config.toml
arch = "vit"
model = "image classifier"
dataset = "photos of plants, animals and fungi (iNaturalist)"
train_examples = 77898
image_size = 32
crop_scale_min = 1
horizontal_flip = true
translate = 0.06
targets = ["family"]
num_classes = 181
norm = "rmsnorm"
norm_position = "pre"
hidden_act = "gelu_tanh"
head_dim = 32
fused_qkv = true
bias = "qkv"
qk_norm = false
layer_scale_init = 0.1
parallel_block = false
moe = "top_k"
num_experts = 8
moe_every = 1
expert_mlp_ratio = 1
experts_per_token = 2
shared_expert = false
patch_size = [4, 4]
conv_stem = false
layers = 10
width = 256
positions = "learned"
pooling = "mean"
label_smoothing = 0.2
loss = "cross_entropy"
residual_init = "zero_last"
optimizer = "normuon"
muon_scale = "match_rms_adamw"
learning_rate = 0.0025
momentum = 0.95
nesterov = true
orthogonalizer = "polar_express"
adamw_lr_other_params = 0.0022
max_steps = 6300
batch_size = 128
epochs = 10.4
lr_schedule = "linear"
final_lr_fraction = 0.1
warmup_steps = 180
weight_decay = 0.4
adamw_weight_decay_other_params = 0.05
Rows from block 3 of a small image classifier, named by matrix and row number. Rows with one number within an expert belong to one neuron, the router's apart. Each number is 128 + 32 x the weight over its row's rms, rounded and kept within 0 to 255. All counts start at 0.
Before each expert's rows are labels from the 100 images, of 14976, where the router gives the expert most weight on average: "strongest on" is what is common among them; "patch colour" is the nearest of a few named colours to the mean colour under the peak. Only what is clearly more common there than usual is listed. The data: photos of plants, animals and fungi (iNaturalist). In brackets: how many of the 100.
# router: router (model.blocks.3.mlp.router.weight, 8x256, trained with AdamW), inputs 0-127
# up: expert up (model.blocks.3.mlp.up, 8x256x256), inputs 0-127
# down: expert down (model.blocks.3.mlp.down, 8x256x256, transposed), outputs 0-127

# expert 1
strongest on: order Charadriiformes (25)
patch colour: grey (77)
router.1 [ 79  95  86 116 138 151 127 130  88  70 183  86 138 115 140  90 137 147 176 134 112 155 125 130  77 160 193 139  85 146 137  97 100 155 143 153 134  99 151 137 105 146 102 148 153 115 106 136 109 111 150 145 118 107 133 121 110 168  77 158 151  84  91  87 122 145 150 176 168 120 158  82 192 107 167 137 148  88 121 141 147  66 186 135 114 130 124 162 141 130  77  41  87  94 110 121 162  96 115 189 135 109  73 143 148 122  97 131 114 143 195 120  99 154 151 126 171 165  95 175  75 104 183  96 164 170  89 168]
up.0 [118 134  96 164 113 114 139 166 126 192 115 138 133 129  97  73  61  98 137 101  97 147 122 106 111 164 133 150 139 102 104 144 143  72 148 135 133 197 107 138 156  81 164 144 126 174 157 158 115  93 104  83  83 116 149 154 158 153 126 137  96 163 151 132 135 100 164  96 148 131 143 162  82 197 150 180 165 171 170  97 103 190 178 118 174 112 121 197 137 144 151 114  87 145  55 115 106  92  83 149 125 213 119 125 122 143 111  94 121 123 141 174 168 125 147 134 179 136 125 178 125 154 112 158 191 126 127 155]
down.0 [137 111 140 144 118 122 120  85 162 104 192  94 100  82  84 110 164 153  81 127 138 168 152 169 126 170 117  98 165 137 106 119 177 153  88 136 128 103  99 159 130 140 114 147 161 110 200  84 118 119 101 149 160 153 172 167  91 123 116 151 114 142 125 120  89 118 135 181  99  82 146 118 137 100 136 122 115 170 127 101  85  66  62 172 145 151  79 118  87 182 119  45 133 150 149 193 159 116 146 123 152 107 171 145 184 147 159 160 129 102 163 114 156 191 111 106 128 103  72  87 148  88 125 109 100 139  88 116]
up.1 [119 137 123  84 115  68 105 120 123  80 143 157 125 147 155  82  92 174  93 110 103 187 127 116 136 141  99 153 119 135 124 132  90 164 125 114 119 103 106 173 156 166 140 126  91  95  94 130 105  99 187 133 186  92 148  82 112 130  73 128 144 144 142 167 155 135 102 149 128 191 132 140 107 165 112 111 125 134 166 166 136 212 143 101 110 130 164 114 158 166 180 146 100 158 169 174  82 131 114 127  79  85 153 130 134  97 152 115 148  95 103 132 146  84 164 102  92  86 146 208 104 141 135 118 157 150 167  85]
down.1 [127 133 107 109 113 168 124 156 171 165 101 135 100 109 113 158 116 143 144  94  91 150 101 118 108 109 154 189 166 146 132 125 145 130 164 137 194  86  79 135 117 158 141 135 141 141  83 147 193 138 132 187  94 139  96 127 118 140 124 119 181 132 142 121 125 155 125 139 173  58 162 171 166 126 118 130 139 135 106 144  73 155 136 151 166 188 148 146 143 136  73  91 162 107 129 127 188  82  96 196 123 141 104  69 109 184 160 138  78 100  78 124 108 119 157  88  67 100 122  98 175  88 141 113 148 157 128 138]
up.2 [102 147 119  92 186 166 101 153 124  51  93  85 148 140 119 135 107 154 152  86  98 154  83  59 122 110 167 155 119 130 132 148  90 138 115 141 171 117 116 185 209 130  97 109 149 109 196 173 141  98 127 171 171 152 149 126 157 108  92  87 122 126 146 198 130 188 112 157 141 114 128 153 122 212 122 128 138 125 144 179 122 116 145 189 164  16 191 100 140 118  87  81  83  83 134 129 144 153 133 167 166 145 129 139  92 138 179 182 157  66 140 144 154 161 153 162 189 126 103 115 187 157 142 111 147  83 192 110]
down.2 [ 77 147 150 182 124 101 150 171 194 170 110 153 125 126 114 130 136 144  84 140 166 159 105 113 136 138  89 104 125 123  81 210 101 124 171  98 113 118 155 122 118 181 133  85 158 138 128 122 120 166 102  86 117  93 133 126 151 184 135 144 117 101  69 116 179 116 175  82 154 142  98 162 154 125 105 106 117 146  36 123 111  81  78 121 129 154 101 144 133 117 125 133 115 135 114  68 112 107 171  50 111 131 139 143 107 111  94 119 186 155 136 113 174 147 136 119 110 116 144 152 140 102  76 192 147 163  83 197]
up.3 [133 164 107 133 114  64 123 126 101 118 119 145 153 112 123 133 128 185 214 111 138 120 116 114 106 104 156 126 117 136  89  79 148 166 160 102 134 112 127 118 101 152 120  77 113  88 106 184 113 186 187 129 129 172 163 156 136  90  96 149 126 123 194 133 169 129 118 104 151  87 139 154 170 137 135 122 141 128 115 107 177 147 162 132 127 138 134 173 106  71  83 117  86 137 162 159 113 108 174  99 159 161  94 130 139 136  92 105  76 172 132 113 116 113 133 102 128 143 164 111  99 188 179  55  77 145  71  90]
down.3 [119 109 127  85 150 131 123 136 160 139 140 125 116 134 139  76 140 128  87 152 128 101 147  89 141 160 157 137 132 108 144 145  99 106 105 118 181  81 124 164 154  54 123 200 112 103 134 141 150  72 161 156 130  58 100 140 178  87 189 102 113 181 194 150 120 109 130 121 123 156 126 121  78 145 102 123 192 179 173 204 142 165  55 129 134 111 135 125  61 135 175 188 127 130  96 139 118 140 122 130 120  94 102 183 103 157 152 126 174  88  87 158 108 113 166  92 113  67 118 104 106 112 138 143 201  60 182 115]
up.4 [ 86  74 134 103 171 133  94  58 117 120 176  79 170 118 131  69 139 126 109  79 123 112 134 137  73 237  78 135 169 149 116 194 186 136 193 168 138 143 112 101  99 123 155 101 133 131  64 160 163  78 110 105 125 174  92 126 113 103  78 142 121 171 133 122 211  96 120 120  91 158 104  84 120 149 166  71  67 109 110 150 133 104 126 171 117 116  82 153 176 111 160 204 109 104  89 145 130 146 112 109 114 138 181 151 136 137 113 156  93 102 146 139 159 150 121 133 154 122 109 119 157 111 139 132 177 167  86 140]
down.4 [122 176 109 116  88 138 151 142 150 122 135 167 131 141 113 109 151 100 109 130  93  90  88 115 119 149 151 162 114 141 156 145 130  41 106 151  91 106 133 125 139 111 185 124 156 156 160 124 129 120 193 104 162 101 118 151  60 164 107 149 163 111 100 119 115 133  47 141 157  44 185 135  79 158 109 135 166 166 132 137 149 122 117  95 123 176  91 146 122 143 126 108 112 123 129 174  77 138 147 101 111 122  80 136 151 144 105 156 106 119 133 107  57 184  71 179  88 135 161 113 123 139 108 137 124  91 113 174]
up.5 [156 163  75  73 110 129 137 150 125 111  99  94  89 105 157 117 123 130 139 156  73 115 156 120 138 131 174 106  78  93 117  87 175 132  83 128 145 158 110 144 140 122 115 121 155 119 111  81 164 119 123 127 142 111 115 145 139 115 130 129 166  41 130  87 125 172 206  60 158 159 160  95 108 142 176  96  95 181 162 115  98 194 112  57 111 148 100 109 145 146 162 113 164 106 117 107 207 139  74 110 129  79 133 161 101 201 121  82 147 120  87 163 188 151 144 112 153 125  96 110 117 154 152 132 133 117 126 135]
down.5 [ 90  98  90 126 165  84 106 134 170 108 110 159 148 133 134  78 122 124 124  90 186 101  77 137  93 102 142 144 139  96 115  84 147  90 162 118 118 160 143  94 111  99 143 112 186 171 175 108 117 100 137 197 101 162  99 138 149  93 139 126 105 155 110 135 112 175 153 155 121  56 108 117 195 137 101 137 118 188 114  96 151 159 128 167 135  82 130 113 149  84 118 119 121 127 127 142 110 144 151 129 163 171 114  91 117 138  97 157  91 126 159 175  93 155  90 116 138 148 186 138 170  86 120  13 113 169  74 152]

# expert 2
strongest on: phylum Arthropoda (69); class Insecta (66)
patch colour: orange (35)
router.2 [158  79 163 137  82  89 176 167 113  92 152 104 148 140 111  94 165 170 147  89 197  65 156 143 126  90 159 182 100  97  82  99 144 123 115 168 169 104 103  94 181 177  64 166 164 101 126  96 124  77 142  98 117  81 112 150 146 102 113 107 174 112 133 178 148 106 136  90 147 158  81 170 130 129 115 131 122 125  97 128 131  98 177  83  59  93  90  94 147 164 135 142  82  87 116 120 182 109 122 118 120 106 165 105  87  85 160 142 177 140 128 131 135 124  79 177 165 167 101 131 129  75 129 113  64 105 123  74]
up.0 [ 91 121 169 112 179  77 154 128 122 147 147 124  85 128 118 122 126  94 143 104 120 110 192  70  64 110  80 103 123  81 100 144 118  52 172  69 136  75  94 140 179 118 110 128 106 118 108 108 132 102 113 142 145 130 131  87 139  74 211 110 132 119 143 113 109  50 172  80 128 108 183 116 166 143 171 104 106 130 137 137 116 101 125 138 138 146 138 142  75 144 159 134 104 139 104 176 163 177 131 114  87 190 185 177 139  68 129 164 135 122 180 166 216 113 141 127 150 119  88 140 132 177 135 150 142 157 113 118]
down.0 [ 68 173  99 185 113 174 161 166 169  97 113 159 171 108 154 151 127 151 124 197 112 168 125 146 122 145 191 130 151 134 187 169 101 135 121 159  87 173 107 116  85 109 136 153 161  75 140 152  42 104 133 113 164 102 156 102 106 152 107  91 149 138 134 114 145 132  81 227 119 137 136 170  73  97 123 115 112 197 115 102 155 110  93 118 136 141 121 147 147  96 111  99 161 160 158 106 160 135 133 124 105  86 198 131 151 118 164 110 105 109  73 129 106 146 160 130 127 108 137  73 153 137 149 119 100 113 166 121]
up.1 [147 106 157 112 140 108 179 161 154 190 107 102  87 128 203 148 159 122 145  91  89  51 154 133 184 166 170 127 185 136 196 170 124 128 123  63  87  96 192 155 135  78 181 176 102 119  85 130 112 129 132 127 174 152 192 110 102 165 110 124 197 111 159 125 196 163 112 143 123  90  83 162 146 151 102 133 173 215 150 183 126  88 171 131 143  92 179  64 129 118  97 127 148 156 167 119 103 145  94 128  78 131 125  97 108 182 143 132  88 141 150 102 183 156 187 136 155 156 119 118  99 163 139 172 136 172 144 141]
down.1 [135 127 104 141 132 154  80  88 112 166 114 116 116  98 114 157 149 128  83  79 116 103 116 130  77 167  89  88 113 106 120  93 152 123  91 110  86 182  90 101 156 115 143 101 108 189 135 136 163 174 143 171 143 178  82 128 119  90  83  94 108 129  94 131 145 181 108 124 155 202 159  84 144 114 161 132  84 141 114 142 137 173 101 133 129 121 137 166 105 105 165  99 152 116 134 214 136 121 232 194 218 122 120 182 178 115 119 130 123 119 134 183  95 127  82  68 157 100 152  81  73 131 200  74 121 143 122 151]
up.2 [164 172 128 139  68 137  90 114 105 107 146  97 112 188 119  99 132 166 110 146 106 110  93 156 124 145  76 100 190  90 153 114  98 141 147 150 148 116 113  52  89 104 121  84 152 128 180 147 123 130  97  92 122 135 114 128 119  73 134 157 111 145 159 104 135  84 147 161 166 159 106 167 111 119 109 109 125 135 124  53  65  97 138 102  85 116 138 171  79  94 113  98 140 135 118 128  94 135 121 153 184 107 150 121 156 124 168 131  56 130  99 126  87 128 118  84 144 141 123  81 179 142 150 110  87 161 115 169]
down.2 [ 81 115 132 111  92  62 123 161 132 109 115 164  62 165  30 156 124 119 138  99 146 224 117  47 113  62 151  86 131 138 175 100 122 140 152 131  81 105 171 155 128 144  98 132 144  80 138 112 167 110 158 134 130  75 147  68 117 111  98  87 151 131 157 150 103 197 107 164 116 139 165 116 120 108 120  97 113 126 101 136  95 116 134 135 117 150  91 140 118 129 121 176  82 118 154 144 156 122 186 101  52 145 145 165 138 162 165 193 134 116 160 144  92 121 113  98 151  85 158 139  95 133 164 127 166  99 136 104]
up.3 [170  69 125 132 153 174 119 134 107 132 142  75 132 141 128  81 143 124 149 131  95 116 161 103 191 123 156 102  95 122 151 188 151 145 170 124  87 141 175 129 100 153 114 165 148  97  98 153 152 141 147 129 197  88 153  78 172  98 212 137  94 133 112 152 139 120 101 101 155 142  97 104 178 154  87 129  90 153 168 149 184 156 127 106 135 170 130  80 119 106 100 128 110 139 121 155  74 120 169 191 169 127  99  87 112 154 170  95 130 167 133 117  39  77 173 163  96 174 168 113 142 166 180 137 163 100 123 127]
down.3 [ 91 178  89 139 103 132 106  87  80 113 151 180 145 157  68 114 111  94 112 158 205  71 124 101  99 120 126  68 157  82 130 107  83 153 131 124 133 108 115 128 193 113 176 112 150 136 126 148 121 123 108 189  80 139 164 143 107 201  76  70 108 149 148 142 112  93 115 116  94 130 106 118  55 110 163 170 150 119  88 152 125 108 111  79 121 167 199 184  96 225 172 140 121 110 145  60 130 197  77 100 141 147 139 142  86 137  86 126  87 115  99 149 176 150 117 144 135 123 113 131 122 142 113  75 132 129 122 127]
up.4 [ 87 111 152 115 126 103 157 126 155 133 139  47 187 142 161 110 149 167 118 106 176 148 116 193 106 144  72 183 130 162 125 166  91 116 136 181 106 129 158 117 105 143 185 102 113 152 115  77 118 161 118 123 141  88  93 112 169 198 124 121 134 156 124 165 137  93  58 134 119 155 124  89 137 104  68 139 134 124  69 165 129 182  78 168 117 132 109 150 184 167  93 169 114 146 132 158 136  57 106 110  99 120 128 110 117 153 155 145 108 116 140  94 152 114 103 127 145 143 168  92 171 115 128 104 134 109 138 175]
down.4 [137 148 170  98 153 116 111 171 147 148 134 168 127  51  83 165 140  67 114 122 103 100  92 110 148  92 154 124 137 159 101 149 132 125  86 102 149  91 157 158 166  62 129 119 148 178 120 174 134  72 140 117 130 111 166 123 141 143 137  83 165 123 141 129 125 105 193 153 146 119 153 130 112  82 112 115 102 126 202  96  92 103 169  67 135 154  69  92 175 139 120  38  90 137 133 125 108 160 150  62 156 175 174 153 161  86 140 139 126 125 138  95 116 141 125 173  85  47 110 165  94 111 127 135 175 113 110  84]
up.5 [ 95 118 125 160 154 141  95 106 141 131 140 162 137 119 168 172 182 147 111 129 152  18 134 166  72 128  81  96  94 147 101 137 125  76 130 182 201  72 188 138 134 126 147 130 162 117  95 118 129 169 135 137 142 122  91 166 145  99 150 137 202 119  95  83 148  70 131 129 125 127 108 151  92 103 151 139 116  96 132  96 158 149 156  87  67 128 107 117 118 114 117 158 126 139 146 135 140 159 113 113 135 138 105 130 166 136  66 122 144 146 177  99 130  82 174 119 142 158 120 141  40 127  93 142 133 131 117 148]
down.5 [155  75 191  87 154 109 115 123 185 117 113  93 153 144 136 145 127 150 121 140  60 172  94 166 180 141 168 184  93 103 110 170  95 134 140 127  68 153 148 128  84 110  56 142 139 119 177 161 148  98 101 140 171 132 110  85 162 141  88 152  95 174 144  92 126 139 140 115 147 140  64  95 126 151 112 114 149 155  84 216  99  82  77 124 119 102 102 159 156 131 113 114 135 150 153 109 127  95 134 102 121 115 146 134 138  94 156 124 119 195 105  92 139 143 145 131  71 150 135 177 165 180 144 127 130 172 170  78]

# expert 4
strongest on: class: Aves (94); order Anseriformes (45); family: Anatidae (45)
patch colour: pink (28)
router.4 [122 136  84 107 161 121 135  93 169 158  28 110 119  99 123  81 155  79 108 144  81 126 211 122 146  95 121 130 158 119 136 123 118 145 105  69 143 133 160 123 155 119 143 160 181 112 125 216 116 157 103 168 133 150 132 182 116  49 122 120  95 154 100  67  61 131  97 121  82 114 144 118 102 125  87 162 136 128 145 164 125 125  32 121 178 151 168 126 110  91 186 182 207 211 133 142  88 139 148 126 127 173 126 150 137 109 173 151 120  83  55 157 110 153 112 135 118  92 119 170 126 124 113  86 143 143 149 132]
up.0 [ 94 129 186 114 103 147 135 139  97  73 140 116 116  99  90  64 155 147 137 128 115 115 173 118 124  72 160 110  90 126  99 170 180 128 165 123 127  55 137 143 107 147  98 144 134 131 130 140 124 113 152 127 101 157  98  99 111 119 107 122 230  44 124 133 110 147 150  89 153 123  81 128 130 115  95 138 147 137  82 172  98 113 175 142  95 116 165 154 154 138 108 158  82 147 195  97 164 101 123 150 136  71 127 170 148  98 146 110  56 159 167 143 161 157 185 119 151 150 122 163  71 122 119  85 146 141  89 175]
down.0 [137  95 114  90 114 129 148 155 100 181 167 101  73 177  98 110  97 111 109 145 110 142  85 141 150 158  46 210 152 158 152 125  79 127 188 144 122 155 107  42 114 128  71 149 114 156 108  96 111 128 140 145 116 148 118 103 126 127 123  97 123 154 134 141 110 152  98 152  99 153 130 150 114 105 155  90 150 136 156 138 116 124 128  95 180 123  45 112  82 173  94 123 152  58 100 129 102 129 131 117 148 150 143  89 166 104  73 159 177 117 134 123 140  76  99 167  78 210 126 106 151 144 153 133  87 152 138  65]
up.1 [177 126 111  97 148 132  93 136 150 116 137 103 167 128 160 130 140 222 125 102 121  97  39 136 162 110 182 186  74 133 161 143 145 126 152 149 111 167 120 103  79 186 103 142 118 152  91  86  78 102  88  90 109 175 124 105  66 175  90 130  97 101 109 161  85  60 116 144 134 121 131 131 137 156  84  59 133 169 185 127 109 127 148  91 147 152 136 137 127 157  93 111 128 103 165 127 150 114 149 176  76 115 148 107  74 102 175 119  71 140 127  80 140 169 108 120 113 137  92 129 102 139 133  62 162 105 127 105]
down.1 [111 173 158 113 118 126 120 133 131  94 122  56 131 111  65 123 174 101 139 173 215 200 131 103 159 114 145 138 151 138 116 179 176 125  94 150 159  99 112 181 171 158 146 158  84 159 121 126 117 144 166  37 125 180  90 198  77 128 139 125 187 126 139 136 120 130 105 137 109  97 104 116 144  73 100 128  98 130 115 144 126 135 137 121 167 163 111 153  83  94 102 108 124 117  61 162  54 152 118 107 107 149  77 125 151 149  81 179 197  90 150 139 155  94  80 101 171 106 157 155 147  81 106 183 143 113 134 137]
up.2 [126 106 113 130 153 184 177 131 137 129 151 183 111 176 173 124 123 168 176 199  78 163 142 153 137 152 125 113 161 104 108 135 138 142 153 157 161 193 103 140  99 123 134 123 147  66 145 152  96  40 179 145 134  42  96 126 173 182  98 143 128  76 113 136 138 110  97 116 142 137 176 124 117 165 130 105  99 148  93 173  93 137 160 125 142 163 133 145 141 165  82  91 141 143 215 123  86 144 147  94 127 109 118 147  77 184  89 139 109 180 142 152 135  97 159 165 144 107 125 185 153 166 141 139  97 136 143 122]
down.2 [ 99 124  63 161 109 103 114 129 115 102  87 136 155 127 123 150 112  82 162 110  79 185  71 107 194 129  83  97 100 113 133 114 120 158 149 143 167 141 166 177 186  60 131 109 131 149 109 117 143 134 103 100  78 143  77  85 128  89 109 125 145  90 193 121 151  53 131 114 109  72  78 145 113 106 165 118 130 155 115 108  55  92 118 161  84  72  94 119 151 110 144 151 102 130 155 220 150  85 116 107  78 122 120 105 146 119 164 155 112 110  81 124 123 155 150 132 172 128 179 153  65 161  90 203 181 119 118 125]
up.3 [114 191  76 146 171 165 123 177  75  84 169  94 142 113 129 150 173 131 144 156  80 145  72 130 128 137 187  40 125 123 115 106 116 165 142 116 132  79 139 164 156  71 120  86 124 136 115  89 149 119 163 176 166 143 113 129 181 129 134  94 105 115 123 140 156 118 133 152 192  99 135 110 130 172 142 158 202 116 175 146 147 126 163  79 173 105 155 115 107 107  76 136  98 113 173 104 161 144  92 134 148 130 107 170 109 132 121  79 120 119 157 111 129 134  84 175 100 116 156 149 125 161 185 184 118 129 172 120]
down.3 [178 146 122 102 109  98 179 154 153 118 126 111 108 159  68 153 120 146 161 109 124 163  69 170  92  62 121 156 145  90 161 166 108  75 114 117 136  89 147  85  45 140 142 126 116 127 150 129 147 116  73 142 116  79 121 160 140 188 146 104 140 111 195 125 155 135 156 150 134 146 138  90 146 137 135  53  85 119 160 126 112 154 177 116  88 130 118 154 114  87 198 170  83 130 137  79  79 126  97 130  78 124 121 128 173 143 124 121 138 119 111 154 154  96 150 132 161 140 126 100 123 143 119  60 140 109 109  77]
up.4 [ 93  74 130 127  83 105 137 187 140 173 148 142 155 139 111 116 144  78 113  95 152 103 164 151  96 145  90 115 126  85 154 137 168  36  99 121  81 120 132 194 130 104 132 190 158 166 156 149 109 157 118 117 123 118 160 148  98  79 138  88 105  78 133 159 194 202 159 180  87 202 150 188 121 175 120  89  99 114 178 135 159 107  87 124 144 124 109 179 150 111 148 135 168  77 102  94 140 122 145 199 139 104 134 139 184  90 126 118  99  81 166 158 118 119 186 139 145 134 118 120 101 108  78  91 107 169  96  89]
down.4 [155 116 149 133 158 113 137 131  89 111 133 101  81 147 141 163 157 160 121 155 189 137  55  54 123 116 118 152 137 171 128  89 132 174 101 133 169 134 127 121  86 142 139  59 106 161 173 147 192  80  96 100 133 103 141 103 186 189  96 147 148 113 148 118 157  94 210  75 166 158 128 122 115 149 183 189 143 143  54  92 114 165 157 141 116 173 171 103 103 162 144 100  31 109 105 134 146 132  96 145 117 142 143  92 155 151 130 143 129 193 153  90 194 165  70  82 100 102 126 144 178 102 170 137 130 162 154 164]
up.5 [150 102 146 125 156 177  94 158 122 150 150  75 115  90 101  85 191 105 133 147  83 140 106 118  86  46 140 130 109  79 153 204 163 125 144 133 134 178 102 110 124 126  95 115 117 175 111 154 172 150 124  99 170 125 132 152 179  93  91 126  90 109  67 146  64 138 106  90  86 111 182  88 110 151 120  84  96 109 142  80 134 188  99 133  79 152 184 115 139 162 100 138 150 127 142 110 100 103  80 105 184 155 131 117 129 149 104 126 152 138 146  71 102 119 137  98 120  97 118 124  77 127 126 131 129 149 171 156]
down.5 [149 121 109 164 106 151 118 133 164 145 155 121  57 134 123 176 123 153 134 158 214 134 147 173 155 171 126 120 173 137 106 118 139 133  92 135 165  86 151 118 113 146 158 130  94 169 106 112 126 157  88  51 110 138 104  32 110  93 143 179 164 130 104 157 152  95 180 147 136 188 131 156 121 162 136 158 142 132  97 195 149 127 104 150 141 160 176 140 136 140 122 123 127  68  94 145 155 134 137 141  33 121 124  95 157 148  76 123 112 157 113 137 120 110  80 108 107 130  96  71 194 127  88 121 104 122 101  66]

# expert 7
strongest on: class: Aves (98); order Accipitriformes (50); family: Accipitridae (43)
patch colour: cyan (31)
router.7 [190  85 113 167 101 130 103 150  93 167 120 155 162 112  92 116 121 116 104 182  87 173 151 120 123  94 117  87 137  82 194 140 117 144 156 153  87 125  64 130 138 151  77  83 116  88 110  71 113 130 110 115 123 180  87  52 123 122 149 140 116 156  73  65  92 127  71 110  93 139  87 123 136 172 100 154  58 103 159 136 100 177 117 166 112 155 127 159 152 147 140 102 117 170  92 167  97 140 109 145 110 166 183 184 202  82 123 155  93 138 115 156 175 130 105 109  89 168 155 176 165  94 122 132 176 169 137 163]
up.0 [109 153 117 143 125 146 155 120  89  97 109  82 184 196 112 119  65 109 112 132 148 201 103 177 139 117 145 102 106  73  83  88 125 134 131 125  60 148  98  88 134  85 105 134 145  80 148 116 101 125 100 149 160 146  84  72 168 108 103 129 122 176  57 116 145  91 100 127 127 134 132 123 130 131 158 123  76 114 118 108  96 145 124 161  28 103 156 168  91 101 176  93 141 152 160 114 155 134  53 109 105 140  95 156 136 107  96 148 104  66 149 137 110 134 167 153  91  80 189 123 155  61 148 133 186 132 160 167]
down.0 [ 96  85 142 115 144 108 147 140 133 137  46 111 164  93  50 143 123 150  86  96 132 114 169  98  87 144  78 176 141 124 118 108  85 146 124 145 131  83 141 103 147 118 137 175 217 136 117 127 146 102 158 112 149 123 100 170 174 104 148 114 139 145 140 155  60 116 134  98 106 156 122 127 138 153 110 165 200 160 112 102 103  46 122 123 146 137 133 136 155 127  93 124  61  85 171 103 101 100 123 180 148 120 140  83  55 164 156 135  81 117 170 140 131 138 117 130 137 168 116 111 150 174 114 132 115 103  83  99]
up.1 [121 148 150  67 123 109 165 138  89 110 129 132 117 111 182 135 156 122  82 120   8 106  92 124 115 175  93 168 115 105 170 125 137 122 192 115 168 146 120  81 152 106 166 124 142 108 113 146 120 106 153 106 150  78  97  80 117 111 110 180 120 150 168 128 138 105 136 150 143 136 121  89 139 116 150 133 111 195 165 113  77  74  87 193 117 117 151 123 136 149 142 106 113 137 135 102 158 138  40 142 116 105 118 165 160 111 139 121  87 147 118  85 104 111 164 150  85 106 169 157  58 130 155 137 148 147 140 129]
down.1 [156  61 105 171 135 115  90 113 153 131 145  44 131 215  84 149 104 127 195 157 203 135 127 179 130 101 105 118 123  50 133 202 138 165 102 152 110 128 157 176  64 103 107  99 114 123 120 129  94 103  84 121 155 128 158 136 120 207 105 105 105 120 105  96 106  90  87 142 166 109 119 111 136  62 136 130 211 166  94 136  98 113 106 117 163 135 127 158 171 106 149 242 176 119 114 127 118 177 173 128  82 131  96 120 129 137 152 168 145  78 139 146 153 176 121 125 104 121 141 134 107 111 173 119 248 115 157 137]
up.2 [ 88 116 122 156 154 167 102 159 142 163  88 143 119 125 135 143 145 166 135 142 150 145 103 177 138 122 169 125 143 152 175 132  69 173 151 127  84 100 129 121  90 100  88 141 141 173  98 168 103 122 152 112 134  65  60 135 128  92 127 154 169 154  57 124 105 104 100 137 133 140  99  75 119 102  86 115 136 148  70 174 128 162 113 126  96  88 123 112  74 136 125 119 185 157  90 164 129 146 135 185 154 109  68 206 109 101 129  93 146 164 109 161 138 156 139 167 105 121 103 182 112 103 143 181  95 175  84 130]
down.2 [136 172  90 104 171  87 108 122 141 102 125  98  97 152 133  69 110 131  97 135  91 158 148 106 127 176 140  92  95 127 134 130  99 134 181 128 117 135 112 169 136 200 130  79 107 142 120  90 161 138 167 156 106  67 181 133 123 105 135  92 145 145 128 146 121 114 137 119 125  82 100  97  70 168  98 108 140 123 163  62 141 137 142 108 106 155 123 139 107 129 163  65 106 128 170 125  74 147 101 114 132 172 144 120 125 130 188 156 144 135  78  90 124  40 120 138 144 103  82 142 147 113 123  93  98 108 153 121]
up.3 [112  91 144 102 132 163 111 137  60 108 115  97 126 105  76  95 118 190 148 148 152 156  74 146 150 130 177 127 107 143  93 173 161 105 149 147 186 102  71 127 122 137 109 131  76 152 100  91  74 110 144 130  77 119  99 114  90 115 155 132 172  78 106 171 103  85 137 140 155 153 126  98 136 168 100 146 137 123 118 196 138 161 203 188 121  92 117 151 156 156  63  74  57 112 151 102 140  77 107 132 170  91  53 107 141 107  83 117 129 120 203  70 170 164 171 122 122 122 151 139 122 160  94 159 119 111 150 192]
down.3 [150 117  66 131 174  56 115 147 113 129 118 110 114 125 140 155 182 192  86 142 104 135  88 113 171 156 122 104 128  75 147 103 122 121  48 172 120 143 155 162 134 162 113 104 176  86 164 116 210 134  76  98 170 128  60 126 194  84 128 113 124 150 176 155  88 157 120 122  69 121 130 122 155 103 128 148 135 148 141 137  94 124 166 102 175  96 122  80 117 104 174 115 234  78 158 146 162 177 152 146  26 123 112 158 157 141 130 109  95  81 107  97  60  85 117 121 110 138 119 104 117 108  97 108 113 120 113 196]
up.4 [175 135 101  91 125  92  73  55 130 176 163 131 123 136  68 115 163 123 113 111 188 144 102 114  66 131 122 156 149 163 136 191 146 135  91 145 113 157  89 120  98  97 101 160 115 117 104 123  96 139 142 150 110 123 129 170 127  60 125 124 171  95 149 130 136 149 168 150 131 138 121 192 133 178 149 131 114 119  88 141 142 161 139 153 111 113 174 104 159 127 153 142  65  87  69 143 119 121 141 166 159 186 102 192 183 127  98 143 133 116 142 126 193 124 134 154 161 138 129 131 140 182 135 177 162 105  76  67]
down.4 [111 129 139 127 149 165 151 189 106  78 112 176 133 136 248 133  56  96 162 111 100 134  74 167 167 153 144 125 113  82 126 140 112 162 184 130 158 143 128 151 124  99 104  92 105 187 124 106 154 158 163 174 155 156 150  75 115 171 114 178  98 136 101 122 104  91  88  87 149 116 135 110  75 111 114 118 122 132 149 106 122  93 141 111 123  89  89 141 140 118 179 114 226 152 205 119 139 124 143 141 122 107 153 116 154  89 125 145 128 131 155  94  87 111 104 127  76  84 102 118  87  94  38 139  93 157 139 165]
up.5 [156 163 105 129  89 123 153 147 102 123 118 134 136 155 136  99 132 142  31  70 165  87  84 139 160 123 156  50 149 123 133 162 151 159 110 126  96 156 155 142 142 155 130 129 100 169 151 121  72 173 156 104 100 134 102 128 111 154 137 139  68 135 121 159 134 120 142 116 174 137 106  87  94 182 156  77 100 187 101  89 173 109 155 138 142 142 165 208 157 109  85 100  61 133 114 122 129 116 108  65 143 162 168 148 139 119 105 124 139 193 215 151 174 124 133 103 136 113 154 136 122 132 165 168  88  74  92 119]
down.5 [158 136 137 104 145 191 150 115  80  89 163 114 104 108 144 161 132 144  94 140 122 144  65 163 108 107 151 123 126  65 115 122 117 166 162 172  46 104 143 171 116 155 160 134 138 173 158 167 129 153 157 127 121  78  84 141  89  96  56 155 156  84 168 171 153 143 133 155  98 157 172 113 158 116 104  77 188 126 151 122 130 119 130 120 148 121 130 151  95 172 163 122 135 108 127 197 114 159 116 214 152  62 114 118 132 122 148 154  98 100 148  91 121  88 156 129 193  65 117 155 120 107 129 168  97 111 128 150]